A small contrastive audio-text model, trained from scratch: encoder activation relu.
Rows from block 4 of the text encoder of a small contrastive audio-text model, named by matrix and row number. Rows with one number belong to one neuron. Each number is 128 + 24 x the weight over its row's rms, rounded and kept within 0 to 255. All counts start at 0. Numbers have three digits each.
Before each neuron's rows are labels from the 100 texts, of 14976, where the neuron reaches its highest value: "fires on" is the input token at the peak. Only what is clearly more common there than usual is listed. The data: single notes of musical instruments (NSynth). In brackets: how many of the 100, against the usual share in percent.
# fc1: MLP up (text_encoder.blocks.4.mlp.fc1.weight, 1024x256), inputs 64-127
# fc2: MLP down (text_encoder.blocks.4.mlp.fc2.weight, 256x1024, transposed), outputs 64-127

fires on: "c7" (89 vs 0.1); "bass" (11 vs 2.2)
fc1.267:121138155160156155116152146114133149123101163102126140146106155184130118130146155135105133104117129128183147145169131112125137131080148136113111133153101133104104084094170091107183152152134101
fc2.267:147140110131100149105148098118091145168107101130108098174157093157137092137132118122131121140171076113115138129118130130177143168129119176170080135143158121147104106113138154169166145129136099

fires on: "<end>" (80 vs 10.1); "g3" (20 vs 0.2)
fc1.545:117126134116170155121116119149130159101157114144147165080132171151106110158091158103104140137124114123086178095162143116151162124087122132110093149129094144120124115135137109153111165116138163
fc2.545:115101127105161117138144129122098118086158140135101113130109124100169117124098114117107171139109143133125102118117113111154129174144122116126125164150153084129105139133145115166124132095133143

fires on: "2" (37 vs 0.6); "c6" (26 vs 0.1); "g1" (21 vs 0.1); "c2" (16 vs 0.1)
fc1.399:141097101138167114143120096097105165158141169119133162108156144160166139149143157145170104093154117101103118162123140132178143136111092154126140158125108111170160105110168108140162103103147137
fc2.399:142150151127119133124116154111142135147085141122111153156102099163142125098081152129165145140114147124116126138122093163152142150104143149091161114131103135093129097092134143130119109111159126

fires on: "c7" (87 vs 0.1); "b6" (10 vs 0.1)
fc1.536:134168136164126124166165133125127091169129116092158143133103139140105110087136160093152153137135087144137136124123081136147113094137093148087105094124109135177114140116156125129135096159123140
fc2.536:147117150130136121099098107082098124117174134151177122113129138156151088128102125094169128146138079162125144129125120154114107138105128094155114158153138170120150115158155131144161114134119094

fires on: "<end>" (100 vs 10.1)
fc1.120:117159127114134125167131178135157139111146119108124149084100112123174164097094130147095147127121108088148141119161131114136141145125152108164135168160156172144120122135154100105137110158108115
fc2.120:153131143090087122126122099110120125122125118129079106128113122098182130119106149153117134093147122173132104149143156131144142142132155112172140141134159127147108128130144119102118124139104128

fires on: "2" (100 vs 0.6)
fc1.415:103124142136147124161120156119140131168091176133124140093144167137109110164139168133120090132155123140116116149169121144163129134152108082103094145132146108120141131118171157126145148169118128
fc2.415:114107121126130158109148153110112133120123103109112100098113128147086098137162078126131133098088124104106139093139105102156164122075138139133147099147133144106146157144098157164133104101122140

fires on: "2" (67 vs 0.6); "g2" (19 vs 0.1); "a2" (14 vs 0.1)
fc1.589:146129139156113119104077089139132115139134124119153146133118128155154132160089147119139123118115107138141168088141120148121110144108115107145125171160115151145105108163153143098131154136109137
fc2.589:132127129108139164098136129142109110136115171106132123104124138144152107159138123148157120144165119157141154075128128104110089135073142109085112138071141112117152152110137129180109063105111136

fires on: "2" (49 vs 0.6); "<end>" (38 vs 10.1)
fc1.487:129118162118134139132152134093133125171095121124087153094111167162159130129142159089160138107117103127147125170160143164139137102156097138104097088150104132117124158101101113141168101162131128
fc2.487:085104146143110093130116087152096102153116151152106159099126138137098152105155161088159135136142139170110095098131110100166161177143091098134118082098129157140100105145089113144122144153089141

fires on: "2" (42 vs 0.6); "a2" (31 vs 0.1); "g2" (27 vs 0.1)
fc1.546:109139110115160122093090099108126157132150170108113103157112131165092131134151109126136147087158113098162114111104122146175091157150099140146141106160146131160149147138142139131108161112092128
fc2.546:082102135125095155088139139091118154177128165112101103123116114101133094131126146142162167093095125107161135099148111145147142153097078091109108151146147146148169100120087112100101150100115112

fires on: "g5" (100 vs 0.1)
fc1.722:112148089143157153090093137137135119161155108102093160085151168126161128130161145139119157106109144135129159151121128148162145163113149149145167121145105155146128100138080152090136089089113118
fc2.722:106166117132114106170103125142155111095122166089163124101111154116114112124166150099163091135085141171118153101138153153166115093139115103119110157097142133107156092116137129094097129134103157

fires on: "<end>" (75 vs 10.1); "d6" (13 vs 0.1); "6" (12 vs 0.5)
fc1.744:093107136110138135154152144107163118094120139107143106076137132150122104109125153135094145156132094114104104108185137113155141149164149175137127125095137110152094098107135119098092121144142118
fc2.744:129118138106115121134112150131158132115102149152114104163107150117171150138132131132131122118162153129148152131163109148094100143114163163112112131147102067143108184084165160140150135160156164

fires on: "<end>" (98 vs 10.1)
fc1.129:145135148116111101145130127154148152130132119087110125132142136158168128122100117156124137086136155138154107150149142128134123110129098112118142139160169131160118146102121109100165115137109127
fc2.129:092112139145156185169143106134118147132126104122146141119129133116099100152127099078113112126106106146118091148122138111132148163147161124162113096108094156109102123174132136136094112091135100

fires on: "<end>" (52 vs 10.1); "127" (8 vs 2.1)
fc1.264:139163106136100137116108152100145098162103117153174153092148133150150136133152157129171093116115115099118138116151142175116105159117086117108143095118149096110102129162161116144120124109136095
fc2.264:158119124120147137113139097135155163130144151151171165160154130125160108160132098105160128167138127137133088101095147160140155127099132133100164121128087121151155104147155130144116093119127090

fires on: "<end>" (70 vs 10.1); "c1" (7 vs 0.1)
fc1.670:156150121177116089107106102144127136150132154122114112160130142152124155156150131153113132131083098079144089161122144117135175135139103098152126139139112114097169144143128091143101177127093107
fc2.670:137163124091138128131141102151159091108140098154164117129148116107147157173131163100079119095179081094133088112113114115157116125087105132121138145138154144131142122135154104100138164143145141

fires on: "g5" (96 vs 0.1)
fc1.75:123150126120130129148158157133126106126093166144148126125131084141146122146136116143098101129103097097136173082111102102107171150159149151104153107148144111125099080093091092138096099137157098
fc2.75:147138175171103136129145153142122127120166131153098132117120129102162096159168109100107100103160124146121130118096136100134103126088112124130104125096059117129122141127136111166110113143165109

fires on: "g5" (93 vs 0.1)
fc1.334:101160117154172156162098166139130105145157109128169119115116135110127081083138162155109134106147095136165115125144129094097098132134158118160121143115119097136097129163135098146107155158136100
fc2.334:133152166149139150122135122105134120112186115161154163125153167137140073160155114139073174124117105130123126140080127099143140164137172099138126105137084126132105113106148152122102157150131081

fires on: "2" (89 vs 0.6)
fc1.702:179143107106130133110142097162148116134097136129125123135167130165161104146106131117169126096130166101138144151126085137160103092132094132102109142165124148136134131142156127098148129179116168
fc2.702:097117119162159165137129134128125128085133132128143127136148123110151110121135122121097154108098126118137121122095154094124132175126127119185097112105084119116128115173120149163078113080158140