From a checkpoint of a small contrastive audio-text model: encoder arch vit, text encoder layers 10.
Rows from block 5 of the text encoder of a small contrastive audio-text model, named by matrix and row number. Rows with one number belong to one neuron. Each number is 500 + 40 x the weight over its row's rms, rounded and kept within 0 to 999. All counts start at 0. Numbers have three digits each.
After each neuron's rows are labels from the 100 texts, of 14976, where the neuron reaches its highest value: "fires on" is the input token at the peak. Only what is clearly more common there than usual is listed. The data: single notes of musical instruments (NSynth). In brackets: how many of the 100, against the usual share in percent.
# fc1: MLP up (text_encoder.blocks.5.mlp.fc1.weight, 1024x256), inputs 104-155
# fc2: MLP down (text_encoder.blocks.5.mlp.fc2.weight, 256x1024, transposed), outputs 104-155

fc1.366:518530468516522550426536472498506539469522474570541513459489465487568478529524510545473507407452553546518468482522502535545528499539526556562433473558448442
fc2.366:457494531530515536511598451540484555511512459521479529485499467474573500534570469566571567431491517596473510467459449557506522475531434568527477436509448449
fires on: "," (69 vs 20.3); "<end>" (29 vs 10.1)

fc1.271:469486559565527436459478513494475439470523460478555469467533451492554481532471472470469450451553468522552456545498463531443459434451481520508529430488452517
fc2.271:482443504505559462537535445532473569440453548532543531511426452518494469502547549462477454516467448523504520565453504485554487513424504523562477527550450528
fires on: "b4" (53 vs 0.1); "c5" (22 vs 0.1); "b5" (13 vs 0.1); "c7" (12 vs 0.1)

fc1.375:455499466452556501472479550462530473480474531489555518496481431498491432514534480540436421524490500489546448545461516540478481568472515485562520531572489485
fc2.375:444452574474483453466540535552562499536476575476433471524429535493479439494470550535472448570518484517526471556517523471510542526524503420570453447524440486
fires on: "<end>" (78 vs 10.1)

fc1.93:488496517518490543423487448466506538534505462539444559541455471485504510607546492537457481351390553578549482446485488531540499472577487520488450530476476489
fc2.93:477533499524458554483547404525477559550551475482466566466491490512522448493536486483556531498499502559459472470435418530415522472563482576556529478561442473
fires on: "," (96 vs 20.3)

fc1.688:520529461535426545423480449507533462530567448480496517555523518502545482579532499492462464421393571523552476504511514501553524529544461484472443474469549494
fc2.688:480501518485436515512568457534544510545518511460454528505485512482500465491535519498546525530538514544430444496449397547469503460496435513555519468536465496
fires on: "," (86 vs 20.3)

fc1.558:541543453455461525509485487424544438546535536479496582555467522435528590588498447500493567416490529448481425461494529541507450518554531543470551453542501443
fc2.558:519546508525481508497494432524536566542470459522462581462464518466503524582557525522524503511499515481506452497490467589472546511522443517551518484475419483
fires on: "," (78 vs 20.3); "127" (18 vs 2.1)

fc1.52:542471537505513504527447481543574526533535519531449508485481480473497454529533475447442437395497500576520445496564559542561469489552470489465517545518486512
fc2.52:493457493542548460448444555480487522437508531487527439468505543559492493505472502496482570438450555547497515472510455553471467460581520477531454427618440471
fires on: "<end>" (68 vs 10.1)

fc1.518:444494533519549473493509468407532505540518502414433443487490406492499536474458522453539530493463501459465506478467511464513411475474515526539556433518476384
fc2.518:435486505498491494493515502450486422579474541434485512541484497514474539496477445420533537571492493459542529466481471471532518528455453510497519442446475491
fires on: "<end>" (90 vs 10.1)

fc1.296:501549481528507552513559454541506537560503436466534520429490455543553522472532537502524536407472533487496591559536483440507471559528519473498479511517545482
fc2.296:479505505471511444465557531512489465515552534414560473488477483481492494504558438548524464507541485536485558469476422475449501535502478501545471494435445479
fires on: "b4" (71 vs 0.1); "c5" (17 vs 0.1)

fc1.71:468502550480537516551527520512459561538543414563504508436431555441528522472502566531497536405465549513511555539434478428547481438432500449517478454466496532
fc2.71:527488485465478503503497520498544479484582546492494458515451471536505525560459534465434507451493471501546541509542488449495524433479509546444543503423513499
fires on: "b4" (95 vs 0.1)

fc1.364:460452448531491538469551564467585474440552470531459531549511454512540545462484560447481558444556457493480514540557466495536545549433493481525533552488467526
fc2.364:432513463448470540546546550484467567431456470441521525549519527461534597551450527524459427536491452546495540521523413435535453537526523478448452546463484474
fires on: "b4" (86 vs 0.1); "f7" (13 vs 0.1)

fc1.428:525443466496542532438496542480519533499566473497483489492466457537560547546452442544463437528445491463564574520500538488568489539464507438499558516530495474
fc2.428:379460505506528509549496522495547479491529534434446536515486436506485541565463499520548507526481488485539484548471487465446503470492403546541469432407480508
fires on: "<end>" (53 vs 10.1); "50" (14 vs 2); "d4" (9 vs 0.2)

fc1.135:582509505528521504555437464448476514532567567535540531476478541517589465440435462487548457478463553563493514585534504410549496487539565529490512498539483458
fc2.135:502534466555489464496565456536472554446487516436532521532487509475512462494549448539513552506567487510434459479510450487526446445517462483561469434494449498
fires on: "," (50 vs 20.3); "3" (37 vs 0.7)

fc1.134:495541536467419538468516451514492530484564511520438567510487478469527464492534524515423469515439548476536469521466470557470466426506499511547562466575511525
fc2.134:556521518471489459487529418443479545551521429546496536504465456447530421539468504424485571475488504549532468490512468542530549504562528496489496456560436466
fires on: "," (92 vs 20.3); "50" (8 vs 2)

fc1.544:451439542439526528524497503444470551518514527535496545533449486528523558459563446452468504527552579482453558533503575438442432485443451439542523444519524467
fc2.544:546529499457462457544527478450457471457538496423483484501447482496558566504424468496536437479476426465539526481496498437497546466467543479479530472431556554
fires on: "b4" (59 vs 0.1); "f4" (15 vs 0.2); "b5" (12 vs 0.1); "c7" (9 vs 0.1)

fc1.569:524468470518533572453558427472491469542475481487470540545480447561574450531548511565516471371434537594497468487442534490548518484506552468531510477480520520
fc2.569:457486549517543470549507491572514519536530467505459556441465490481484474496573491543506534460536512519481425525450431488466539463506451543503487484534450424
fires on: "<end>" (34 vs 10.1); "127" (13 vs 2.1); "50" (13 vs 2)

fc1.21:577466560467478532508471575445447529533490443529557517478494503539537540444468529492495481456435517464490458460558529417505549451516539541496517448545592414
fc2.21:498502487537510516492550521506528513476558527471514486512529476512453474458464459593444611517547494528515498438443419543480411486461573579458390412531462441
fires on: "<end>" (55 vs 10.1); "b2" (42 vs 0.1)

fc1.68:540508479487504588488495520582556466497565500498493447500440528453515511438503484530546466514450546471494503549513483471526492471503534548535489466495509536
fc2.68:522562474517539447511510544503529467475494415567469544481522550496442522441501505520526507498501439465528517473498546516546524443475511495540572464435490537
fires on: "<end>" (57 vs 10.1); "b2" (23 vs 0.1); "d3" (14 vs 0.1)

fc1.450:511457441501510480485530474527485459457509400554489452468518472464514470578488560554476527537465538483517508508521532441546454499490453557458442478540488463
fc2.450:513552496484547527408520549470448539495475488532559539474443442556513512484513470565514447530452537519420531518437464465451478483537438525523510541524428493
fires on: "b4" (90 vs 0.1)