config.yaml
encoder_arch: "vit"
model: "contrastive audio-text model"
dataset: "single notes of musical instruments (NSynth)"
train_examples: 184686
n_mels: 64
hop_length: 160
input: "log_mel"
spec_augment: false
win_length: 400
tokenizer: "word"
vocab_size: 106
loss: "softmax"
embed_dim: 128
encoder_norm: "layernorm"
encoder_norm_position: "pre"
encoder_activation: "relu"
encoder_head_dim: 48
encoder_fused_qkv: true
encoder_bias: "none"
encoder_qk_norm: true
encoder_parallel_block: false
encoder_moe: "soft"
encoder_num_experts: 32
encoder_moe_every: 1
encoder_expert_mlp_ratio: 0.5
encoder_slots_per_expert: 2
encoder_shared_expert: false
encoder_patch_size: [64, 2]
encoder_layers: 14
encoder_width: 128
encoder_positions: "rope"
encoder_pooling: "mean"
text_encoder_causal: true
text_encoder_width: 256
text_encoder_layers: 10
text_encoder_norm: "layernorm"
text_encoder_norm_position: "pre"
text_encoder_activation: "gelu"
text_encoder_mlp_ratio: 4
text_encoder_head_dim: 32
text_encoder_fused_qkv: true
text_encoder_bias: "qkv"
text_encoder_qk_norm: false
text_encoder_parallel_block: true
text_encoder_inner_norm: false
text_encoder_drop_path: 0.05
text_encoder_positions: "sincos"
residual_init: "none"
optimizer: "adamw"
learning_rate: 0.0014
beta1: 0.9
beta2: 0.999
eps: 1e-10
max_grad_norm: 5.0
max_steps: 2800
batch_size: 64
epochs: 1.0
lr_schedule: "cosine"
final_lr_fraction: 0.01
warmup_steps: 280
weight_decay: 0.3
Rows from block 5 of the text encoder of a small contrastive audio-text model, named by matrix and row number. Rows with one number belong to one neuron. Each number is 128 + 24 x the weight over its row's rms, rounded and kept within 0 to 255. All counts start at 0.
After each neuron's rows are labels from the 100 texts, of 14976, where the neuron reaches its highest value: "fires on" is the input token at the peak. Only what is clearly more common there than usual is listed. The data: single notes of musical instruments (NSynth). In brackets: how many of the 100, against the usual share in percent.
# fc1: MLP up (text_encoder.blocks.5.mlp.fc1.weight, 1024x256), inputs 208-255
# fc2: MLP down (text_encoder.blocks.5.mlp.fc2.weight, 256x1024, transposed), outputs 208-255

fc1.449 [146  91 131 113 104 118 101 104 146 124 148 157 133 113 123 119 136 132 135  83 158 145 115 138 164 143 113 110 121 152 136 136 128 104  93  94 155 110 143 130 133 141 108 109 116  86  87 101]
fc2.449 [119 102  89 151 109 125 115  81 119 161 107 146 159 128 133  93 175  88 114 138 134  97  94 116 167 131 108 146 130 163 117 137 108  99 171 161  97 171  82 149  98  92 145 169 119 120 115 143]
fires on: "d" (95 vs 0.8)

fc1.214 [139 148 134 122 154 162  92 164  91 136 124 161 138 127  93 117 142 113 140 103  96 128  78 120  84 145 118 121 172 169 141 153 154 131 174  92 109  90 132 168 143 121 113 101 109 166 147 109]
fc2.214 [117 155 109 156 148 128  96 143  98  96 128 102 160 150 127 129 121  92  96 134 162 120 170 164 119 105 135 120 138 155 126 113 112 134 190 143 128 162  78 128 157 139 142 167 154 166 127 143]
fires on: "d" (100 vs 0.8)

fc1.174 [142 124 130  93 145 123 135  95 111 134 104 107 164 139 127 146 162 129 127 107 101 103 160  90 134 141 136 153 107 166 119 157 119 140 151 122 134 128 132 119 164 106 119 102  86  90  91  84]
fc2.174 [119 142 113 183 104 125 143 102 136  97 165 156 134 120 162 126 155 109 106 129 104  95 120 116 133 139 138 121  98 139 129 108 131 118 105  89  84 111 127 154 117 149 162 138 108 141 106 164]
fires on: "d" (91 vs 0.8); "d3" (9 vs 0.1)

fc1.386 [146 138 124 125  95 173 126 119 163 134 109  83 109 123 142  86 152 104 140  89 112 140 107 113 110  88 144 172 101 116 116  87 156 105 177 120 173 145 126 116 143 109 148 145 132 106  97  99]
fc2.386 [142 137 107 143  89 106 155 125 123 102 140 122  99 129 126 103  87 125 107 120 124 165 118 103 133 136 159  98 109 120 142 141 129 141 108 108 105 117 120  85  60 145 119 103 159 116 138 159]
fires on: "<end>" (100 vs 10.1)

fc1.712 [116 135 138 161 170 101  97 132 155 126 106 106 130 142 103 142 142 145  98  83 153 136  89 106  91 102  97 137 103 111 115  91 114 142 161  90 112 116 120 157 105  98 103 126 143 148  84  97]
fc2.712 [164 144 143 117 115  96 130  74 156 129 127 159 143 129 150 108 132 106 123 122 138 105 143 141 159 120 100 123 133 130 115 158 101 126 107 123 130 182  88 132  78 160  94 126  93 102  88 118]
fires on: "d" (100 vs 0.8)

fc1.307 [101  93 159 148 173 118 121  86 167 125 109  88 143 135 125  85 135 105 158 144 127 133 151 145 156 156 116 121 126 131 144 158 116  86  81 154  81 120 148 108 128 154  84 105 120 119 161 111]
fc2.307 [149 127 164 125 103 163 151 160 141 129 153 120 125 145 115  94 167 122 134 131 103 164 161 151 136 130 155 149  93 115 164 110  88 116 176 117 134 167 138 101  85 156 106 107  90 133 100 123]
fires on: "g7" (43 vs 0.1); "7" (41 vs 0.3); "6" (14 vs 0.5)

fc1.195 [157 118 131 138 126 152 150 130 120 150 143 157 116 156 130 126 154 121 138 119 172  82 146 108 141 124 109 120 142 126 102 107 139 103 148 111 176 127  99 114 129 120 110 120  91 144  86 139]
fc2.195 [102 161 154 171 149 119 131 119 160 122 139 100 163  86 137 141 130 103 156 125 106 119 164 162 134 111  84 130 162 123 107 152  95 143 176  94 102 122 115 149 165 113 121 167 137 106 124  97]
fires on: "d" (100 vs 0.8)

fc1.382 [125 105 129  93 105 104  78  95 141 140 102 110 120  75 143 150 107 132 136 127 129 110 136 134 110  78 122 125 126 116  84 143 105 134 141 139 130 138 122 140 170 109  85 137 104 136 106 101]
fc2.382 [146 123 125 119 164 103 156 156 139 111 145 131 109 197 140  95 106 164 118 158 109 133 127 115 106 149 119 138 113 134 131  78 106 139 114 103 117 182 135 136 211 131 143 176 134 137 115 107]
fires on: "<end>" (100 vs 10.1)

fc1.160 [100 139 153 103 148 123 101 101 184 179 117 112 162 156 122 124 132  95 150 149 114 107  80 172 140 163 108 166 150 123 132 144 110 108 145 126 152 162 159 122  94  89 159  93  78 114 107  78]
fc2.160 [130 177  75 116 109 125 116 146 149 148 144 136  78 110 140 123 156 146 169 119 101 108 144 107 165 176 161 104 142 151 124 114 159 122 171 140 156 157 118 143 127 114  98 138 147 123 142 156]
fires on: "g7" (87 vs 0.1); "7" (13 vs 0.3)

fc1.327 [123 136 118 109 107  96 135 116 108 145  75 133 144 148 121 171 136  98 102 132 140 135 114 160 111 104  85 144 104  98 105 121 143 125 169 175 110 143 154 127 128  79 159 106 104 156  69 120]
fc2.327 [150 128 100 118 122 154 133 109 114 148 130 155 121 143 164 134 150 108 129 147 138  87 130 160 129 155 146 107 119 156  94 125 109 139 134 129 134 154 118 127 120 126 145 137  94 171 100 127]
fires on: "d" (36 vs 0.8); "<end>" (26 vs 10.1); "3" (21 vs 0.7)