{"dataset": "single notes of musical instruments (NSynth)", "hop_length": 160, "tokenizer": "word", "encoder_activation": "relu", "encoder_slots_per_expert": 2, "text_encoder_layers": 10, "text_encoder_activation": "gelu", "text_encoder_mlp_ratio": 4, "text_encoder_inner_norm": false, "text_encoder_drop_path": 0.05, "residual_init": "none", "eps": 1e-10, "lr_schedule": "cosine"}
Rows from block 4 of the text encoder of a small contrastive audio-text model, named by matrix and row number. Rows with one number belong to one neuron. Each number is 128 + 24 x the weight over its row's rms, rounded and kept within 0 to 255. All counts start at 0. Numbers have three digits each. After the name is the row's rms in percent of the matrix's.
After each neuron's rows are labels from the 100 texts, of 14976, where the neuron reaches its highest value: "fires on" is the input token at the peak. Only what is clearly more common there than usual is listed. The data: single notes of musical instruments (NSynth).
# fc1: MLP up (text_encoder.blocks.4.mlp.fc1.weight, 1024x256), inputs 0-63
# fc2: MLP down (text_encoder.blocks.4.mlp.fc2.weight, 256x1024, transposed), outputs 0-63

fc1.612 083:091085155094152172164169108127097137120113158114135100124159161129144140124107161101127141143131124146099173086123109098088161159100114136123114110112157168150107164133140147152111144171155120
fc2.612 072:103119130172141136097105108137110174092150145137141139157114122121141133121111098135138151156137115107147143151120153106121121131097086116137163108121106130100088104143094106138106096107121157
fires on: "0"; "d7"; "b3"; "-"

fc1.438 082:156098132131135172094129177101113170115104103162137139110145107139131110125121154073103147102105134163140115156129127131096114116154193122108102141095123149102068103137131167120135154161103155
fc2.438 082:126139119115168107095159157137128122084137085128099125129150102179137158092144168109116139190132140148117102118145119145136139171171138129117144132151145154156096150163158158092100107124110104
fires on: "<end>"

fc1.115 087:116152102122108184158170153171156178119165156098145142137169155139161108137137097109138144100122109105114105125140098129154163161104149135122168149136095174114098129150099100134173137111164154
fc2.115 083:089116113163166143083154115130135163097136103134134129147105092158177139122099128116083127150167095121186149115183117148131128158136091121132133148103116149144132101162100162124089100095121107
fires on: "0"; "1"; "a0"; "-"

fc1.753 107:126121081103109111144149139159095176131095123150102119111158147108126100143110123147147125160119129156161137140118163162131083094156101141136114170112113095151079159101153155099166151166118116
fc2.753 117:063119141136142126135138148139136116124122129143139114121103129107148182089144124115127118163148129093078126145125107133100138081137115115153085173116126122134146146140090149123101108113113156
fires on: "<end>"

fc1.110 143:120128110121156119132148106140136160158132159174141128122099101158110129113176087114102146103134102144105127138106141105140140132138151103100139109113139134120094121151130185132158114096124149
fc2.110 172:138170125137169097179141076127151111169119123143154060086176084175103089128137118180124120151139146175111123113099145116108148049125120114058131092135141117137136136133160161157171080074119149
fires on: "reed"

fc1.8 094:118102107115154135095156138122154146134146136152105152153130098172164167116161112105123127126160142139124130131146103114132132166166155137153125108160141166157092096127108146155133147102159160
fc2.8 099:087120099145174120116116140134118121114121082178111110158170089173127120107133166088090116163128121181103094138167112107133147126170104124131107114098123135126129143149105157139109157133117136
fires on: "6"

fc1.551 099:117084079118098123121156114160161136146139092125114140151162102153090112103118117116110172131119124125104124138099103097086090096135162122135149131102124102140095128153096123145126112088152154
fc2.551 090:130129092151145112163186099122125133170154098174116087133142131191085112115128162097132131146123105115078157108120165120142101088146092119095137136094156104163143164166141140139114141105127118
fires on: "reed"; "c2"; "c6"; "1"

fc1.711 088:168140142142143133086134108159150107102099158121134114091125100123101159138138141096090108146127149110122126111141104165112138148104126101084156132113106162117092133089088132120100154132115113
fc2.711 075:155120104154147163115094109105165163119107094171131096115154158167162117120157168159152140116153119134136146165103131144122106118098097131156140121143084117126085119122132118096115123100134142
fires on: "0"; "1"; "b0"; "c2"

fc1.607 085:162128122094116089169093165120122156142141139172099098172123097133147131139155092122163127148144164153159157083175145156105153136115104161152122157092120136136095086133160147125131162089113137
fc2.607 075:124110178159135122126122128147145129167101138163160141165140107132163137150092120155088156099132165096135139161139118141151153116148136099145147153158145129104146126110138145096084142101103136
fires on: "velocity"; "25"; "50"

fc1.696 088:173159107129101150141115138129105115157139146141127162092136112167113145118103125128105137095119100104105100096158138109133138083108150148152095126160111141114133147145152122158146098085180147
fc2.696 081:123132130156129146108109113105149131088105098122108114085165157130151083086108111124155090109166173098125130112146111116104159132161139086113116175114123148113100085117125152122134091160116123
fires on: "<end>"

fc1.486 084:120148124119081119111117100145159116099100126097157086152101109113154171151120102123154133144146148154163156093108103147094090166154105095124075111148091133159134159151119143153157097155117116
fc2.486 073:161090086104099085167085162117139115117135157147085097135105135079152157083094176150114093159095171130169125139108113123140109147151086150108100121105134102091133127091104125173098146097098152
fires on: "6"

fc1.528 096:096085095108090106108148173149172097118131136130142144158161138139138117164137131087170161117096131143153157142139170156168116144157111095143097141110126186123121098120095116112140158139137113
fc2.528 077:131090111095111179137137103121087119148122152150134127127169106166104136100103108154115156167158137137154154122157126153080121143149132117157152107165111137131105130102142166111135115090079128
fires on: "0"; "-"; "7"

fc1.323 107:126108094144108127113145129155157154168157094137112110110152095113142122150139086117103124135155122163116104101140146160153176109139163160144115133109115183142137086142109119159158122114183143
fc2.323 107:148131146108173145174112085132124160124131144112128086134137109124135139091140164107129112111136141157104109158163101116146124116140105124147137138133165092171128156108149113149102119139142168
fires on: "<end>"; "25"

fc1.338 085:118160119107101168138168115107162117121130132144118163169137145088156134105139096148098131136135102082103120094170102151163155090096162105118112146108149139149107156161152164141124163141166136
fc2.338 075:096106143110170140091142153087155160089118160137111092168105098105097112145118123131142118113156158166133151163162102117139083131114129114086127135143134162124168105161174097096111115103123116
fires on: "0"; "b"; "f0"

fc1.764 087:163115134104134121131156099109150142128152142106113106154126145116105154122135134128146118121157088117156160126138106112079163140170131136134114145139087155151125113141108120153163119114173170
fc2.764 081:120110110128135177168161103093112146116086127115146094129142123153142121093110117145134149133146130153099081157142133144168110153140112129108166152136119090116150110110148131155111122169109155
fires on: "0"; "<end>"; "d1"

fc1.576 176:136114129129066122089146157148177087117122094115150141149132110111120089154151067150146124149120112137147143139155147112143113169124122178139148163171146117097140105115140170142157149130104100
fc2.576 235:131137172125110138102143140132142098087091120099107133182120114124124084136153091164122070121133129138186117135086112119137152145116105168160151109132143124095122119133146116122109142147124136
fires on: "<end>"